From a checkpoint of a small sound classifier: arch conformer.
Rows from block 2, named by matrix and row number. Rows with one number belong to one neuron. Each number is 500 + 25 x the weight over its row's rms, rounded and kept within 0 to 999. All counts start at 0. Numbers have three digits each. After the name is the row's rms in percent of the matrix's.
# fc1: second MLP up (model.blocks.2.mlp.fc1.weight, 1024x256), inputs 0-255
# fc2: second MLP down (model.blocks.2.mlp.fc2.weight, 256x1024, transposed), outputs 0-255
fc1.181 098:506491501522486507503524501525530517495459552503510542469551484502470510494488500461545493541485500471499508489563527544466478503507483499525491547419493491470515495542479515531489481501499495498483529551498532510543513484532510516496531486514496490451501524522529524485508488502444522491544500526472492492460479501484524496489531517522496505510515520508466541500470489476547494477462477527520490497496529486501499485499467499493535511482510491420537486498525521510513469523515509503510516477507505511469514518541455482475490472531464485517535536488511539501544506476510461473516533469508559480543479519495501503522469496509483528515477449514506520528487476546500450479523494530468459533512502518497514533458480498465505496527472512492543502503482562500494508477501475
fc2.181 097:541477512502529543499533511496490534534508495506486513535531448488495526518494503478497501474495521505463514538504524544503496540484477522501453525495481507537498514511532538520506510463516504506488507439512498511478498473513453509508484507543541492474497511491506517513519501512518471489465515495488490473517531520493508490508496500460519485525496563457500476494532494495516457472494498541495483499503496550475493525482502516478502491459524506562498514522542515480473524487512433498489463438469506475473479502519532504487521531458503489510537493509518463450501551488523514488449538541457523502471488491454499507477459487515547471507501485490496507452452516525525517504480491524575483488481508474481500478523510476490494512509549472507520466484496531527501508484439552
fc1.182 096:509463506486482515518505500510509518506512520503514484455482495487526506490515503460530493518506465501503482457487480441487526482476524482484488499485487486450565504470501506526480488515444514527520512475527549539441497534504494517492505505517505501511443511485537510504525493485490470504487514508483527479477521487488507482517485448486503506455499498432483499521453511487514480517505514508463508505486506474470509484552479543489508499510503541524490512550488492486516497475519499485477502530517532482505528443559481476519492548542459489505529511500441468504528483459500462486451519530482470501481487488506506515475510486495479558506511486498474525551518507517513492548492452486460484450496510533514503476498529528493467457500508533509477462521492509471453528473429517
fc2.182 098:519514484506544482498501470518508556497502477480459535527487470513513504493431529510528503525530454531478540481519532503515482508560538480510502496485524494488506525501493474517501501507463513467519543532510504497517491521505521460516491499511494526477550582545476536489517521467482510544531522533517481508490553526497489482519486519490488520501512500499530488512505476474499457520489496490501524481484515536494527513447511461489522480505468496510486521546529453455567484491528514482523503488548496489490498531456512534510470501482476499530532490508504535526476448497539516479513426503478526524480510522471478494495514511503534499577480514456510491495511475505503477507509496496525493496521532479509526521535489520483524527494504521498515511486500529477462542550532516
fc1.183 099:509517458469503516499477565498442509533510544550482508521479481485515545489471496510468512466543480485530483515507481490463477442484516513483501500497496505476471514490530501516466508500508498484506541533467516513499508492496537537509484489497476469529467523466503540507461498532514504481532474515482503513477518529519504489491521512490483479505498455538544497528493512493550482516530540457517507486529530513449521536501463502531551491478559460473459469520519548519504483488525528532513483528469553507525505516487496463501546486466499505515509505484483493497491486462507545448527520467501506553484521481443516486493493499522514524506476488502520497521444500510481471518511485499486488564493520509501493477527503499452482501483514488511494481487493465509543486516573485
fc2.183 096:447474501493515506516477537461513530450486457497465517480477513519514507498516499528493469478503483497443476517471499516436456510514504447498521512492466492484498535494487513473484478502527514486525480514482472478457497473482499499492489515501517516521495501509538472503494501496510530513498478529477512485481523500480511494459515511465500474493497501503511484464465501511476475546533502497477528464536532538531522470512532497498429501544502513491495519532483492531506517505526504480560537492530485478481483496500474528549519454492496457504481519479485479515503501521499517446483479533487480500498450454527509498495493476563504544511517486485465518523551524563513508535464487485492538498501522482552436523504509543545533518530475519498481524538477523484529473490523535
fc1.184 108:520468535499504522470480474507555505486536518475513486537475471524512504496478482470507491481494497521550521459488498495460530525461494472466512535506497514488485488528467500486523488529528531502482509472490507586486487487503501500517508536489530525484539513468525471511502518522521494498512465469478491507473500534517517544483489457458457519510515547499484513471519489496464478531514477500478445520518486492476507521513516517505485534490493514545507494487505470464468501442511492479489434480499496489469448478490479491516506518478504517564483449528479513484503481523478515487495490490507485479472493543497502521518516492519478540513480485502426528515474521428486522519466501495522486513463542521496486526436482482465516498465493457531507464471466511498516485517549496
fc2.184 093:500512458473531496526492493505489547539521513477514485504494493498492491503521505435510496486534510514460461537548467481467473496522481524478475509484499497449496442469505481523551487534513509465512462525533543490483504497468544542518544501536512520520498508453497503534481488514517520477497483499493533542554530488475528501466530476506526513489482513479467499477539480480544470508479519546518507473511469518506482520511502581457505510524553495509522490460476483490472480529475474453507529494472473531506524476499519528468477486483501493508480494474484501527508503525490504465480525471549462541484457488471542516494502514531510511542561520526523499499525511520480499496501521483457516527466533540504479491500503537482505504471499522477492485496523485468511513502537493
fc1.185 100:512527511498482505549510520524474537476469481527502497513496518523528515471498505476508460524496488533521522519495515486500523489486500489498502509447485513537551443478467428536456472546549504504493456494486465499471507529537485477508505507490512555476472514465517507468470496451505475461516508547468499470504478488517517485477511543526506509509502482471514514488490515516503517493488500513534487476465487518542524477480491477492507530513509548500558489509505484475520498498513549512511518531517489509529494509504470487486494511496474491463523481501507509466535481471463453461526494499494474485452469521438481502472471521502514519483538513519525464506532506520476501466475508516445550486467491553480473499491481504553498491500445485518507527535438473509461516528523507
fc2.185 103:488499483485524511524513534460488515543507488480531529475546482510516512514519499465477534546472480512459509495488473528476471494504484509489516499497535478478522512510450513447519460503536470492474456500495484456505493481477528518450532507502501520525529493478500438525494547474523507524533513496505518507415448498528503495468527507517489504485488485496475498491538523535478499521538545507514455483586488541504501479504510465531521485488522517524495506459512524488503530471510492529492532486505490520527474504476504488516482522502475470522507473513490520433518516464450535518472449528522460505442505514482506527522517456496502462515494492505440488493510492505513528500525484506496500476481513500504519496515491518458502487504537499524498483520474531552480489500458467
fc1.186 104:495517493441458561481504481532476529516514506482488502477526481508494514498555503510508489556478512453457523476505531494473513502512437487501486518469519516521460481521494488485501484491499518501472459499533534485505458525503499497488499499479505524483451506459481496495505535507476555512473493495479482505490490494469536515477450533471496538521476515480496464499484493522500500531500543495503498515519481521470487535457499474511536508462524489507520520500525566498500495504509464501540492534506464494497511468534493480476475488507501526504451527484580476576427493470520501479478479500504496501513455474499483480518509490521487490512479487505457517483489521505512495528469532511544493492520515565513528524482522487456541504474474497481541493489531473531489486452517470
fc2.186 104:466514558501482484497487479543456480608493511502517520501527494500501495455496468503478489504488482525491470520495484478497512501481477487501545474508484506484490525522529465531485494518481519500533500466497498511471449511473514513495461511520483491512521480557474492516472495463485444485492526548485489494528493513495455472506494476541494542509509499538500505501505487533514487530484535457493462519482464511527488497503505495454511512507521466452478502495506521529515525511468512461490518485530477527526544489534471497554481488550489481490492546498460462472478505542493446485490491474466467468527541506504485521508513501442509490513495523526471502525508514473489496544499508498542491500467513501524518526509474505526516484537517531499501524474545537501428535510521487
fc1.187 097:486514505475493550510455502503494513475471483480446508507483490445505510519546528496480475432488510521479506514489500525536503505476496488467473508508467545508475509532485485468484507510456493495523500554465465496492501461500506536503472508522473487479450494505538491457500505491524536510516493498487521503500503500471519512526500479476490509505508506474477507503532518534490519483522522490550507522469468473475533465449515502491479465502513522462449516521455491504479501476448488517493509480541502485513508494502518501530551503541525511522482503443543492509516458521447511479547484535514481521552507524483531510478538491494487475491481485497465474519450532532474533531446489539528525484533514503493476502523502462480512483449537525502525522470499530486539464457491523
fc2.187 096:533528505515496511486533503449482494471492534466481485485510498495503483474526481483511523483497475503545474465500497477482530483506502515518452501479501539512521542522523508520486466517523504474503500524474560522515457497491452468494533519451508529497536518518477556499518504486501513468509550547488490499486528508480490479467500497513468425526477542530528526472479507505530498492501524485507532496500523522527541510559482498484506499487456486505513471505468470523515530514481485481557493507490486485500519451482521541553518517460515498518475466525445476496496533502473509510503496524525489472541483488487552560470486505503501455497467484534516468523473483454521497497465511468488503500478566482472503531508474498496456510488502540494484476507455488523506461512468513
fc1.188 107:488491502500503511506491484501500473479500508462486495456479508496490470491481500489539506495477474505486482487483541495517474553542476499525471489490467499509504486477547542515502480513492515553471537503504516484505508514522513511515507465482502536495527558514490496522488501490501497500513489480469491448484520497510504516496515455492446500497494499524480457466506463525502499495444516546486482486475468496468520512515499503453513563554466488496460501464485524473473533532466563504462491498451504502525498527526524521485487514537517462475519514570528491507528525513480515501489496527517516544535468465485498527534513495516545477483538500513491528498500509511491499487519488506516494528474428526490475502542523464504482497533475591500507480482505505502513432521558509
fc2.188 100:544506547502497476494518488491465539491514524497518477484507526496487519511488530454490568515462518504531485499501467538478483502519458451492502451514474515544487525515536499452558487487481482534511531485471482545508502530514472524471493492472488476482539506525463500515543515496470483502505485471496468513502476501490533503508448508523509532472492500536541514508562511484534509439478505486521484503535525472546538524481509468481475506539517515507489505523483527482464494492494458508519504513464514512491532515478450499529536470470460502479510517500488509520463508482430478526491443488493473499501490516436479525536510460500556482508503530493471517510480478508479513514448487479508504450535468509511488492527474528508513517509491483530506470501476504492497513516510535
fc1.189 101:460518525507534489497449475469518526510539488534491469507482477468459478488513476493572505498478514490518516471554504489514512530530498492485525474466527459493483539482501550473556498530494546486522478500478493514489479487476520499495493507524535495497449520505516467535496505479531535488526546524475479512490468472449534497524488532525510520528467488517533511506497535467496501508503559511493507510518455543488520487487458497505484526470428507480517488489490484498523492505531520482502501521518520498475496534495480490500492479528464495465510508509511478494471502496507499460523513532509498481481441497513443540525476539542501487523490463517507494527511526488469503500550455479522485517486489470493494462507491461528499496506472480483516536562563498469520534475470471
fc2.189 102:518493545506475511460465504510520493510498471497520502469499459474539536508493491495505494479436522483504494541527540526509533507527493498507476513478494495513497469510521484511493530511505528538499472489493439516528539447521472468457488502495449548490525512521530512496485469529511503567481498485515523462534531499472517483522475507460502497458525529512485486483471499519495546515508527528491489571511490491493471484492498510463499482529488548518529558461467544505528515497508446492554502504498546512540531539551487512493493486505480487473487466464464542533510528452478501474464522496499489484476495491492502461503493517521510470511505494514528466480452515518492529485461499517484452493529518499484511511446490471477493467521452514491498504514506484468491533513512495
fc1.190 090:519489461519502495492480449527512470505511507516492506496479527479498476507521514486498504474511571445500502484502479439532524495464515506460482516482519510482461542522536485493519514503470519462486493512487508527541487493458511492454458525536481516533518526502430460499482515488490470492532516514476452485526558479485530464477509503502457497542544490519491469505480502495478524465501501490444532501546511509496473497556518507484526484488492509500497506490468475532529477467504497527515493545503527512553501459509476498515510519481545485475504524504496519458565524481550516505562492506498529503540486462494483477479502511535495489467501511422520476489508503473505502470505494475474504525499506553460499489507498474519531491516492479494479514483505537514490502502542494
fc2.190 100:459490492531533501464508525506475481468478454514471450506487475498484493496519547490471509484573533503503481468497535525503554483480494503518529532458523508519508496522473508502475535505487503512488488500454475504488520483505480482492515500499530543490530454499517462479466545515523485489491496508487530477524528463535501494493428535517513506505531531477483491536469521471533516541452496516498508501478471507542464523532489490498495486526472509551479525529483488520461525521506486487491473497522463480478509515459506490510548484522542489478489476459511445481504537499514478458507547517486496452517526501527490508520535482481502489533485481495511502436498502505490552510511481508499457500529468490493536475496499464496516489520485428487518461519493495530478511503435491
fc1.191 094:526499468469484510481507480460487433497511491508527514511474483463521517512538473544519483508494509498477496501530506496505471485470511474491511531501476535496495527464478453512539490518489475540468505504533487507479503467502498492494488492500475467513448499517536492505483501527471497491505513490486511504536502538489488493471500512515548466497512555481446509504496530507492490497494485498475543502541494501507497458522493492520495526479541491522529495546478522490479485484512511533512509512520516541468513541460536508491486544460494495471493491492508513449470508515489530508489477545566474458474528462539516500489503495535540474552510473537510506553538486521435506566468493502502497459442501492520449484460492454472505512533461518493484513488527499470562511503521498
fc2.191 103:555491462467502466496497473506472488466435526495508455530522487526503547534501486475481440514497511559521479465471502532510439488477467508506520504500543510530518485515473502489505503515466491517503533483460479497493563507492476515481505498492517474479509519523507520513528497475542535484489507530489527438471539538528475515463514518513496488498537468493492513474520543533497468481493479485514472499483490510509466454524509522547480505455536518485556471535500496486474512509498501484501509495496503464518511493473460495477544495526503505502496496511498516486468444432494493517509477476503503535501485514525517446529524492449511501499522491478526495523518513482521552494508499511508521495460507524499550511500501577484497477540544467483499508479519527471519517506514489
fc1.192 096:461518498459526520550497459492516474470501503500537509494503477501503501500471486497480467551448458491492503447481525489486493548548497485541515498495532490459493460520503503541501513497495480504444463492456481540468498467468476511533503537488517508488565522437482537514543516517457509479502484504487472536493491503494522515498468544485502484487472543495449517491469493500492516510504524460480481473497530493493524519497467519456512499508510495482537486465491463547481485515478492509523518518485499477483529484520510484521490476502464500508526460492482463470463474523497525498476500475518489440487517496507507504550508505494494526451494497497455500518522530449484515476477512478522475513493540451442490517515498502536475528480517506475488518477503453493511487441539492
fc2.192 098:493482491528530571484477503491503498495536497503459545477520511534519489495489513489491525489496527514509524467503511473486441471484513463496521505501513498546466456504500496485526474527509523487477520508531528464512533499548466531538530501473482545486499542509488503463522480492474522507471497543498485537501518512524531484497515508508465489523511470516476478493526512482510475417461516477500503493509477502479446495507511508501506518474510522501492474497521512566456486523502521503491485491448511481490484482478499513451470500500489499522533462567527540503479463517475467520494497525516512475537470455524476500463523490494484499469493463442470513508512495469453527519499529492491521489461491475559506563491510472514522520503522519462510523475484537451468489500516467
fc1.193 100:486503525507479546533496481489487511513462525510501486487512469511501490452509463489494518508509496523470473516538485476507479546563516500478564491487492479483500491477505476505541514507491485530516489546492521475465523527493518522499453520444505490463505499481514469518496514508519514497532459520484519485498514493434490549525490545488499487508503503466467501450448491459463516545533507513468516516500493506476470493496501514537475531491487490525461482499451496473540501498482485507490509520490516493496527487491483490457484459532475522505513522457470479492563541494422526503473487484491547510521493500503484487497475526463494487476491463531524497480487467551482486569528478498518475512486487485527550512549518495526501464465492488471505455480493491481524534467519521
fc2.193 105:517515493543490452463504511517485436522513514534491472484474479514489490483473551478467470482497529527515486517487503500508468497480481471496503441466501507477457480503484527509515541504470469515486522521482515522473530519468537529492580484485438505494491535509477489496532509502495471502525464525531504489474522478496500514525512540499527436523477491533496554491501509486511505530464458528530498515511531549494468528503510539517508482508464549542486476515524456476477534503486527488527498489493522481528522505464531522488542527487500479474489492493540521504514518466494510518454475492502516493444517457492461525442498495527454526506516505493526499489525531521481481521548497486454545506485498465521539497519508493521518520504500501518519521497497455476516543483482484
fc1.194 093:499508527496528454512487491469503530480535520477492497474520496490510478458503548518491514514504509515476532520472502500486489499478490489464481495495532500485537453518474544505484478458512523518516513477522535469505542549525477469486521492512506495523508453524532535482468505498507493470497501526478562504493493468458489456533527485488500516523465488480479497453486449480501497484503492487442462449451480487497511526478473475480454490503486509509513459525444488467469485484471500495506494500515505478523504487530528542461528502505500476540478473539511520481511471464482490529481507482496463460502495500498495485473508528502497499517484462519485485471529549565470496485490515474514519465494495543540513535472486482478466510497470530592504492543514512500501491474493436
fc2.194 104:490491482526518536486544534488521491537549487484424499538488435522505489508488463544501537487459524498466508531527525481493508462508515533447505537577484512502468452514519531543474491514522509499460466525479527490486473513502526466470504477484507545521468492487520473464521501529516497503491511512489533531485524493485515478485501521506485488509463455448507516498503502492552521520495466462471456441496504542473482472482505468492475556497516460513502519478509486472520501504516490510480494474457501495501492503479505478489481514448533545491460483490468508491510479493517487527472489490513525475528497515500492529496513486510489528480481474454485574518529492499500479520488529489514499471514505495485528465501469513496474464503500462496472547491477533533514515507524510
fc1.195 091:492504516477474518525484508500520512483522497504485479485527513527485525517442444517519516534507551537509489518494496515481458518512510457474511469534496508509477515525508479478511508494526519467490512500493483505491532516498510484540492470512481480486468512471454511537523513467498523515550499481466490490522517543477489473429518453507468507520480552484515506529492503557483528471499518512508498472516485512475515490522492477509537491489514493462490505492472560487535484501514449536546539516557500492488512586500484489493509484510546500492494454488500483485458489536491522514514538532519525498439503484495470531480494462484440502468491505470492508472488495524509500496455491516525493449574511497496467546531533493463476535508494521480500484484512525499467508524493519
fc2.195 098:513527444513505485444495493512475535476494517502518491473483514495497484499526440495512501489498472473495506506513478498481542519497504474488506491492504522536501500498548491502510534535477504516526496502495514537511535509535504492554522504497560510487509486545514468451537501506496545516495485499457513500482465503498494490497493509541474534547529529504493485528495469532500497530493516503432505528545540474493514470502513505530513507495488536529539493528507475453528507533500501530490491522467474491502466494513531505456538527505537534467480496473502458477521477490488555533457465482500518496460524508508480515507488568499496522483485495460547480438478463468444574489482483514450519512509454499520496510498509481487482513484546502508471543505478479495497529537497509
fc1.196 102:488551523473531551521508474522484506533470461486509505505489480503471545534483534520550507526466514509531514509453495531445500494484487480507516506496479487475492472484484489525505524512530565518467482490494456551461510543528502487482481550547514494506555473526450530475557491535519501480482509533473480509519495542519512481502499464499505530511484501544467516489526498511472519503526526527523499436514482533519487505527534521491522532534468497552503479488498479467531525532490481493513469500508484496490478504488489516497487494471496503492497497506488428530486441511500541478519505499484508548487567484488478483510458470516506523497517518512492513487509528530500464463506517493488537447474519474487477533471522485489481486516538505519476490490493485533510536511482519
fc2.196 101:488541520490486417517503514510490484486498489498472441502503525470454528496539523496547453481475527530475532545538496552483498517503482466478489486512448479519457504493534492509508495501451523507578532463541516489497509552498485541486501519508511484483484501501529531485480532466507510495468482457497502498525515480497513463491483499491453511482477489492470490541480505575514524531483527549498557486514514499497495504525508459488512529489462521502493480538518488510492507510427492487482506486506511506529453467521489479520506511529509439512482511456467454494528505514496513511523534497499510492494523466527511518492519516501517469482494476450483501454514508492482513527477511489497503484487515451490513467504543485476475467488478517469529477483491526478523491512505479
fc1.197 102:517497523484472529475478509529487533515504478474502532476517493527482507471531530484511433488478446510525514525521532530497470548453531522464477492485478491530508521496475507504492495541469522507519488517496493529475519496488523486486445520513515503493487484514506525545505470521468515527498530538473484470513513528486493479519523461473481504459515506478502475485533478486498527485534469469489560491510504494483459512517523501530499475494510489516501453547501483507491477516499496479483518518513508513504505524454532515515491555497549481486494538463457468485486521518516456492495506468542491457484491521509475485510528489506554503510544505567524522550575527524529486480482485530477538485498500539470460517487462519491528474477501500532459514556548508498481501490533486
fc2.197 098:499514539458508515536495552501506476482550531509531480504519496468489510514505495445511538528527528532476516522542516482455526489533471464476467478517496493531531500490524500513475480496502492485535513560472494519541512488499543513442470467515573471521545535473474490498543541495499494466478490514487524498520527476515487533510535490483529524488462501514500500527544513504494473496525471499482508497471531500495485507472480504479479509487503454504484535541474530523475484541517556462512528493459511499507497516496510446488546451495504504481510506474509503490471502491452537465518481467520538495493517508508502511485496484498509510516524515473541530489536474529499518529504526484506541548523461525520480517490516439483472518499478536549496535483516538498507474513486496
fc1.198 109:500504462523503502552489482494495494510466469447489513481499526533466489490483513533482535545501483472495489489457509500527475460444500497525507481491492532426466508497516488496501529538546487491486515481471515516536491525467490521497517541500537525535495472491483465513503524506461473495528493498465513542508514515501456515502521504494510481527481513536506483537533483481513471516515500510514493469465474483484532503515480495541481481490522511519469449511481513509461505520508493487500507448516482512539482541465489548582467494557525531508491499539498458504493512433507484506515503511506542520477483485514492539496467564526518491514523403469487494476473491518503490491510522474505449484497497509521510471523480502499488510488484532463531503484522490493496448492500494
fc2.198 101:441526506560514508490514530515521497443542476446515505491530525469526507469482500483491504514481524471535515473496521475498434491526479504506474503541503505491520505481526511498457521498538498493519506508498480570514503527485435556495503508474507507483492492536477507548498463505505499509471486490496526479510531495441447542506490500469486493500516532483516465477460518490492528470501485542516536477500493496514473500523513516498538507497510502507470482513541489478503490475514478488480510495503497480498504444495482497563484529534499477463516493563531514484486512460483466466485577544481482523523490490466461492511519518500519517466517483474519495531509556521513503462505483558474492507498509507526491484480510513515503490499481501472484512462519537563505500537484478
fc1.199 112:502506484487454491560511545504510497506542529517520513472532495487518517541536507513490477493489542470545520514471484498474468490515524490514525521505455536507483510538484477501484525489519476479511484476510476519484526495512482500484494572477505515536485510491518516500522510509457505481490497501477509496516511506461513512509492471487499506498528487465523471471452501535495508497490437501508520484495472474516494513492459505487505478451464489425471515506517480497502481529483506526535495479536467520483520530437511475496496490541487492508460469541483507493484523542531478525511476515500518499524482521458515520498531507498546518495526487528535511514501526496463448518457483526472509490476533468514516499466448480584476514458528508506519467502480519412494476476473480
fc2.199 102:507543509507454529518467479486520483465532489529527525469508512463466513510513497511496534518465430496472483508517476551524485526563513512465438457489476471516500516496501499531480524507536477548508494480488551571483514489484508506491497493532491533465482456504557513483526502506518524460484494495524519515526474491491529505507491469487493463511510502462502518501483504529504456484514480511498516533472512507480510500476505489497506461474524486491528464495524461518499498507518486473489498508514518556450521461477486499467516504528515517521474479502473508512479483537460533486446470512497480522480468502472529514484451485555521522514515472459471489507500543507502522519506461468479577470508491474511501565495536499484481508509498507467519509535477490530507477482513511
fc1.200 101:551510479509515492520488485491492483519532528496511528517449522518472550500499500548511544478479501481484524501516537499477490503510499486583511510517508498515507465497474500513493510484461506514440521524468449440503485491481504510494528493462496485504542489504489505500507489536493495509509527502479487459511479475534523504485511510496494498507504527494523539491508457510492542491547516513500523486518445539480434508499522498497468485528521517495460477424533523448488433494523536514534496476491502492477523531470493494481521487511490510495492514494509447526499549503538485483521515469455507489483494470544527500523507449524527534499523546523489527501548528524504499490553488527529515513457500498547513482499502469472479491537465485528518533483516511495491515504508559
fc2.200 103:547516490520547482493452530430479507507501479524512494513482490417457480475470499549476482529509498510442508489478582527519509500519495479478519541478516544510481476544517468498489520518510512551486513440520526498501535492506485505512474486494504465478529524491478515496509503495452473493518499470527442500493501503531448485467547497514466486513525482475520501518487484467505499508488490540499477483500449481470456519517521543491498491481499505495492484463468492493500501493473463533508539553481507503481456472525479526479535492536508506483505509507528508494486535515509486492537491543503514498519507489492506468468470530483468467527504503495483491504488479467505524466522522469499546475506481487482493468501485505522501486517524493464419531519494461506510531495478494
fc1.201 103:558533523489468527479456489535457445497539516509509495513484546505503581525475482469535488465484502491489519493509463507541486504496496485524499481508487464521524497512508508470537496502489513507539463484516543470492483519542483518490500491501504462467521504502476491462537482446479496557508516505480495491426505483501493514534512522510479514527518518490519489479507528519467517473521453478517481500454464543483483494526493551505443518490518506509550512493562501492486475529520495486472532492487524516460485517499513504445469505459527476472529492544511503481451497424475513543493498469499513520532508488523526520487512487521477481486525493521483519540518455511542499491511497518516456516504507530499517516506509534530519487507524503531519515487496509508483535507467506
fc2.201 093:520473503460462491465500524524501506502468522483492471495467492479506475500483502515552483496510467478477491452494484498474513536450468489474490492516468499493487521486495537480496544490474499487480500483476492481475478523482505468511485573507460497462489537514467550504526537479495494525527491518499491511461451526511519473523539471506482447468518486468495473542496500499495475504570521483510519518567485463533521508489499521499497489477491479486506503515510531480474482458504469512496457486500514499477515529447451506544536512537561494473493481502481519475487506510544558512514465491505508509528499500446524509475518546453526532523482486503501435481470526493451531477509514496471472461504496479484475514531505494535530505475506502510470507496510523488524539487474482
fc1.202 099:501521489479521483496465527485500473520527500476540478472469520459507503491522503528516498515483529552505479491505497484526459484520500480448474450474491494488488494509499488532572470460539520467487533492480505478475540535498484504434490478539485507493494521489502468475529496479514519469534482495477504488502478547515499481502517539516493546528500499459555515506507504489467477482514487544506488509472476502519539510435483504515517484445526498505500458521522513471468456486505484468508469499518525525531502535496500433498483463542487489516534512522521527507512450478544516489519518507481452496515507529548501528522521521520509541504549478475491524465478492537520502518469514477502523472494539523512501538446554502514468525493500502459531483501504485494494484522531519
fc2.202 100:502473524494519476485479480513508484544505449505546521490499522509503516477541504498536497523522521496519501533504508500490543532541528503556495489449489535488511516506496514543486541496485569494535512490456490487492510486497520459504493485466527489488483472474500463484475480521510459509502499539497500469518479501508463448473486499466464499537502487461516522519497502509516509480466519499456476495471524465506482494492491479500508534482553469511478503506488511522530432531520498498482496550516501453509526495532466525476513479475556478496541501521466449527498491488541541492556448481503554499452506496473505445462506533481553496495508552502516546494485523452472519503490532500487477510479460483521501482502481506479495474514459508475514508500506496529486537513487498
fc1.203 102:458499466496509482472482481484496519500520446526515488498504493543534496525514471475478508497478528472476489462544478471501492463515502519521545482549471519490500500525453523515529497503520534498527532474487540480489490476496569471499466500524472501518494501535510452494506482509520492485452482512478559453476515475479503492516486531503497496488494522449486490491486516494512505500508529515494484530515442487552505524527523496528438521497472484488463524485503498456457501459533555466495478489544561471513513505493518538486512473465495488494498473458520503506511534469514475535526428526541504514520496481522462508469506483486505545491496477514499495489503466466533481487520483519517456468498519481471500541479488500497488480538561471504488536505522490475499490494489529
fc2.203 095:489480500508511485507479520510457511517496484515521518512491475497560509475502508493552492503478492465473520495491541505509481504496459542502516512500488449470480499492538491485528480485521504478527510552496500510508471516492562514500522536491485510477509468524523561523517511467518519476528514530517534534468498470513486456517467506500520484506529506514460493509516505484490488463478444509508478505526526480484527523537489507523514536487475516495490474436457507499524508496535447456505495500519505470495480516549534513509542491511539505537474508531493478478496534496510532509489472479510511477506457493462502498469533501479464464509475487493451469437465534552456536548486503517488509486483552513520504496501490454539487478550527447526459512536513522502474502505459491
fc1.204 099:476524489525447500481518538537493521503535559502488503486476475468497492492493526487479500476499563543542507460529508521507512478513472495494502494503507533506522522496465457510475487490484481487490466500501487499512474422472494520454508529470506506500520463500496472507524502509492464510495558480504506513472486460488479473447531464534517509529483509484530515523479490502479541467492458485447550551537501524494489496486452502519441527527501453488527505507494475513474527550540479512513463473469514524490515497529460503498527522520505446478500466510517485491497514513475491477518540510490477543479508511461531502488464478512526499502516503490526436486494487499492467557484522540493512467465507495498491487479466505456482509550481498518492499470493511503508542522460512
fc2.204 100:495479509477511500534486514473500485537521493467479533535459462534522516490497488487487493493502470531512472483498469491495476505531527489482462477518512509472526518503473499474486540551535521498515568528548523461460514450481537498527509450501459453516480485502492516510533492463545502488533543458483466485475538485531451514521531504457507503486489497475517491482509460476485453516505489507468449485513505527479518536508508512511507498455520492497478497483500496554481465499494518535513518552456461507518472425491512506465502537505512485484472526484525529529483492471461528539537530477502512487496519456480500504502517504498480463458492498486542507484489488481530467506465549508492476539499488464499518504524491495521505507513477505508461525487511550494474513461488516
fc1.205 101:481453532496531507553491465541533490491511518503506455524442467505540487492502517514521471506499543505495494485510523474504540509529510510515496529481510511492484492505538497507511483478509519488483512495541473517487554526493533498506434487513513505507510534532486488506466511492525509484480504514478497497480517522465474496519565524516475527524521466518488483465545511515441496502502483489507539492467477476509493467530501492471486514514555484472522505509503542486507520490535527500521503479472433512500542519532496487539499473535506526477535450445445437522503513468505500471509523491466496513517517520529506484463489516463513477507490490503492494485508501547451470541481485484484515518561494489461501514486531470473468525547492492492508524458467549508523489539493535
fc2.205 101:487505528504513425496462508466513480467518479487513469522514469523478522501478486462530489508497482550479478494501490503496542524463515499527538481481483504518475498507449530491481501503514482555468506514534513484465498450484501544472499465514443508449473510504483522497458511459527458502495472502499484493463506528519524502520488466504501482491509502473472506485519514488484524491469515524500518538458498483535471507499455481487493472499459518536487527513523480487538560457497499529466467488463513500562515525458521475502514483512480471483501524538506519487515485500510499484499499504500461504487490534499504476512477548492521526490472519471515471459509522451482466512443490540520511534528516461435499494492499519435509474483463508466460510448519510500491520505509467
fc1.206 094:521478496502474499563526511494530485554465474517476513479515531509508559508495515476508523477536503462535460460465539493437512495517486500471511478516512572479475478549491457505510526498519474514498542522508490535524482491485519484486496478489462534487535498480476461505504482475509494495522501506472517466514543544525509486519502532471519504536480517483511463509488549505465524505528513479435483462476453512506504483484532495544469506519466526509517461495498457539539500475527517465512560485528485518502467524492513512540517491455509503495468521484509495481478536507473537528537488504498506509505501512479500481483499539498473476491506496522496458479467471484494488506497502469504503480479524500508522457481543484518516511484521500524476489463517508474532563472442499
fc2.206 098:468474476515512520496519519484540457475491516475478517481484444491477505499543511508457505501494489523502527489502445504496482524519501484480543507480458490499532521485533508455506490491481516474521503441505525481476482473530529504484470500511457479487444433496516478507503464544497500496512496512516485512517544459499508524492480461492537546509506529490430472473475475526530434483524495557481526473549509504471510496468516495475466527513512549488501523503544523490508516460495531487456500526480498469496514543478487503494470533511477484509538489556517531507438465510514520502486487487507489484474533533494499495479510499503506507495515515516494500486473490446465473472482515500467530498474476514496481508488484506499556543509523521461487481490480496526494545489546535
fc1.207 104:491485525477513524543497489507540515490512524473452468486509501543516488505507532437506526486499502494474495484469469522487514510489483522492513462467553571497518506482517484538495487484501499500536474513503502464531441504507497539467503493477499465460521494481506500496505501517476500557486493531478533481485490525482484521527498482460541461535529572507562518512497551483513543537493535479487491563516481484514467479473513510505525485507500527549493519495482468476538467520527484516475486497494502462495451521523504465538481495479491498517466507534516505462480507503474507510487476520480495480475480517524471493471508465464444513493489476514508509484532480512489477493455485493500563458491491504486494475515510510473529490492485529523516544521469533485476472540507446
fc2.207 091:524485498513510492519495509501510493445513468507467510518523486505554472479445465518571496539497523446526509486522498522509518515504478525541502517490484468462498509521497493474496484490521517496513491539521459531471510526514525481520551483526527526509517511487484507520514507486509509447522472475514538530506512469475503513497482533489520506490562486528499468505501531523465482474479512505481500513549500492466477523546521463495527492503529493491469507489443515479495470466495484495464524492513490521477488489495454514503469473460488508444490520479494496470501524513510534543504502485528501483479538483453505501445471484541472457466508440525495510497531508503490470557489494518472470487497502501458450509490501473488519517432485484531514496558476473489501497446468478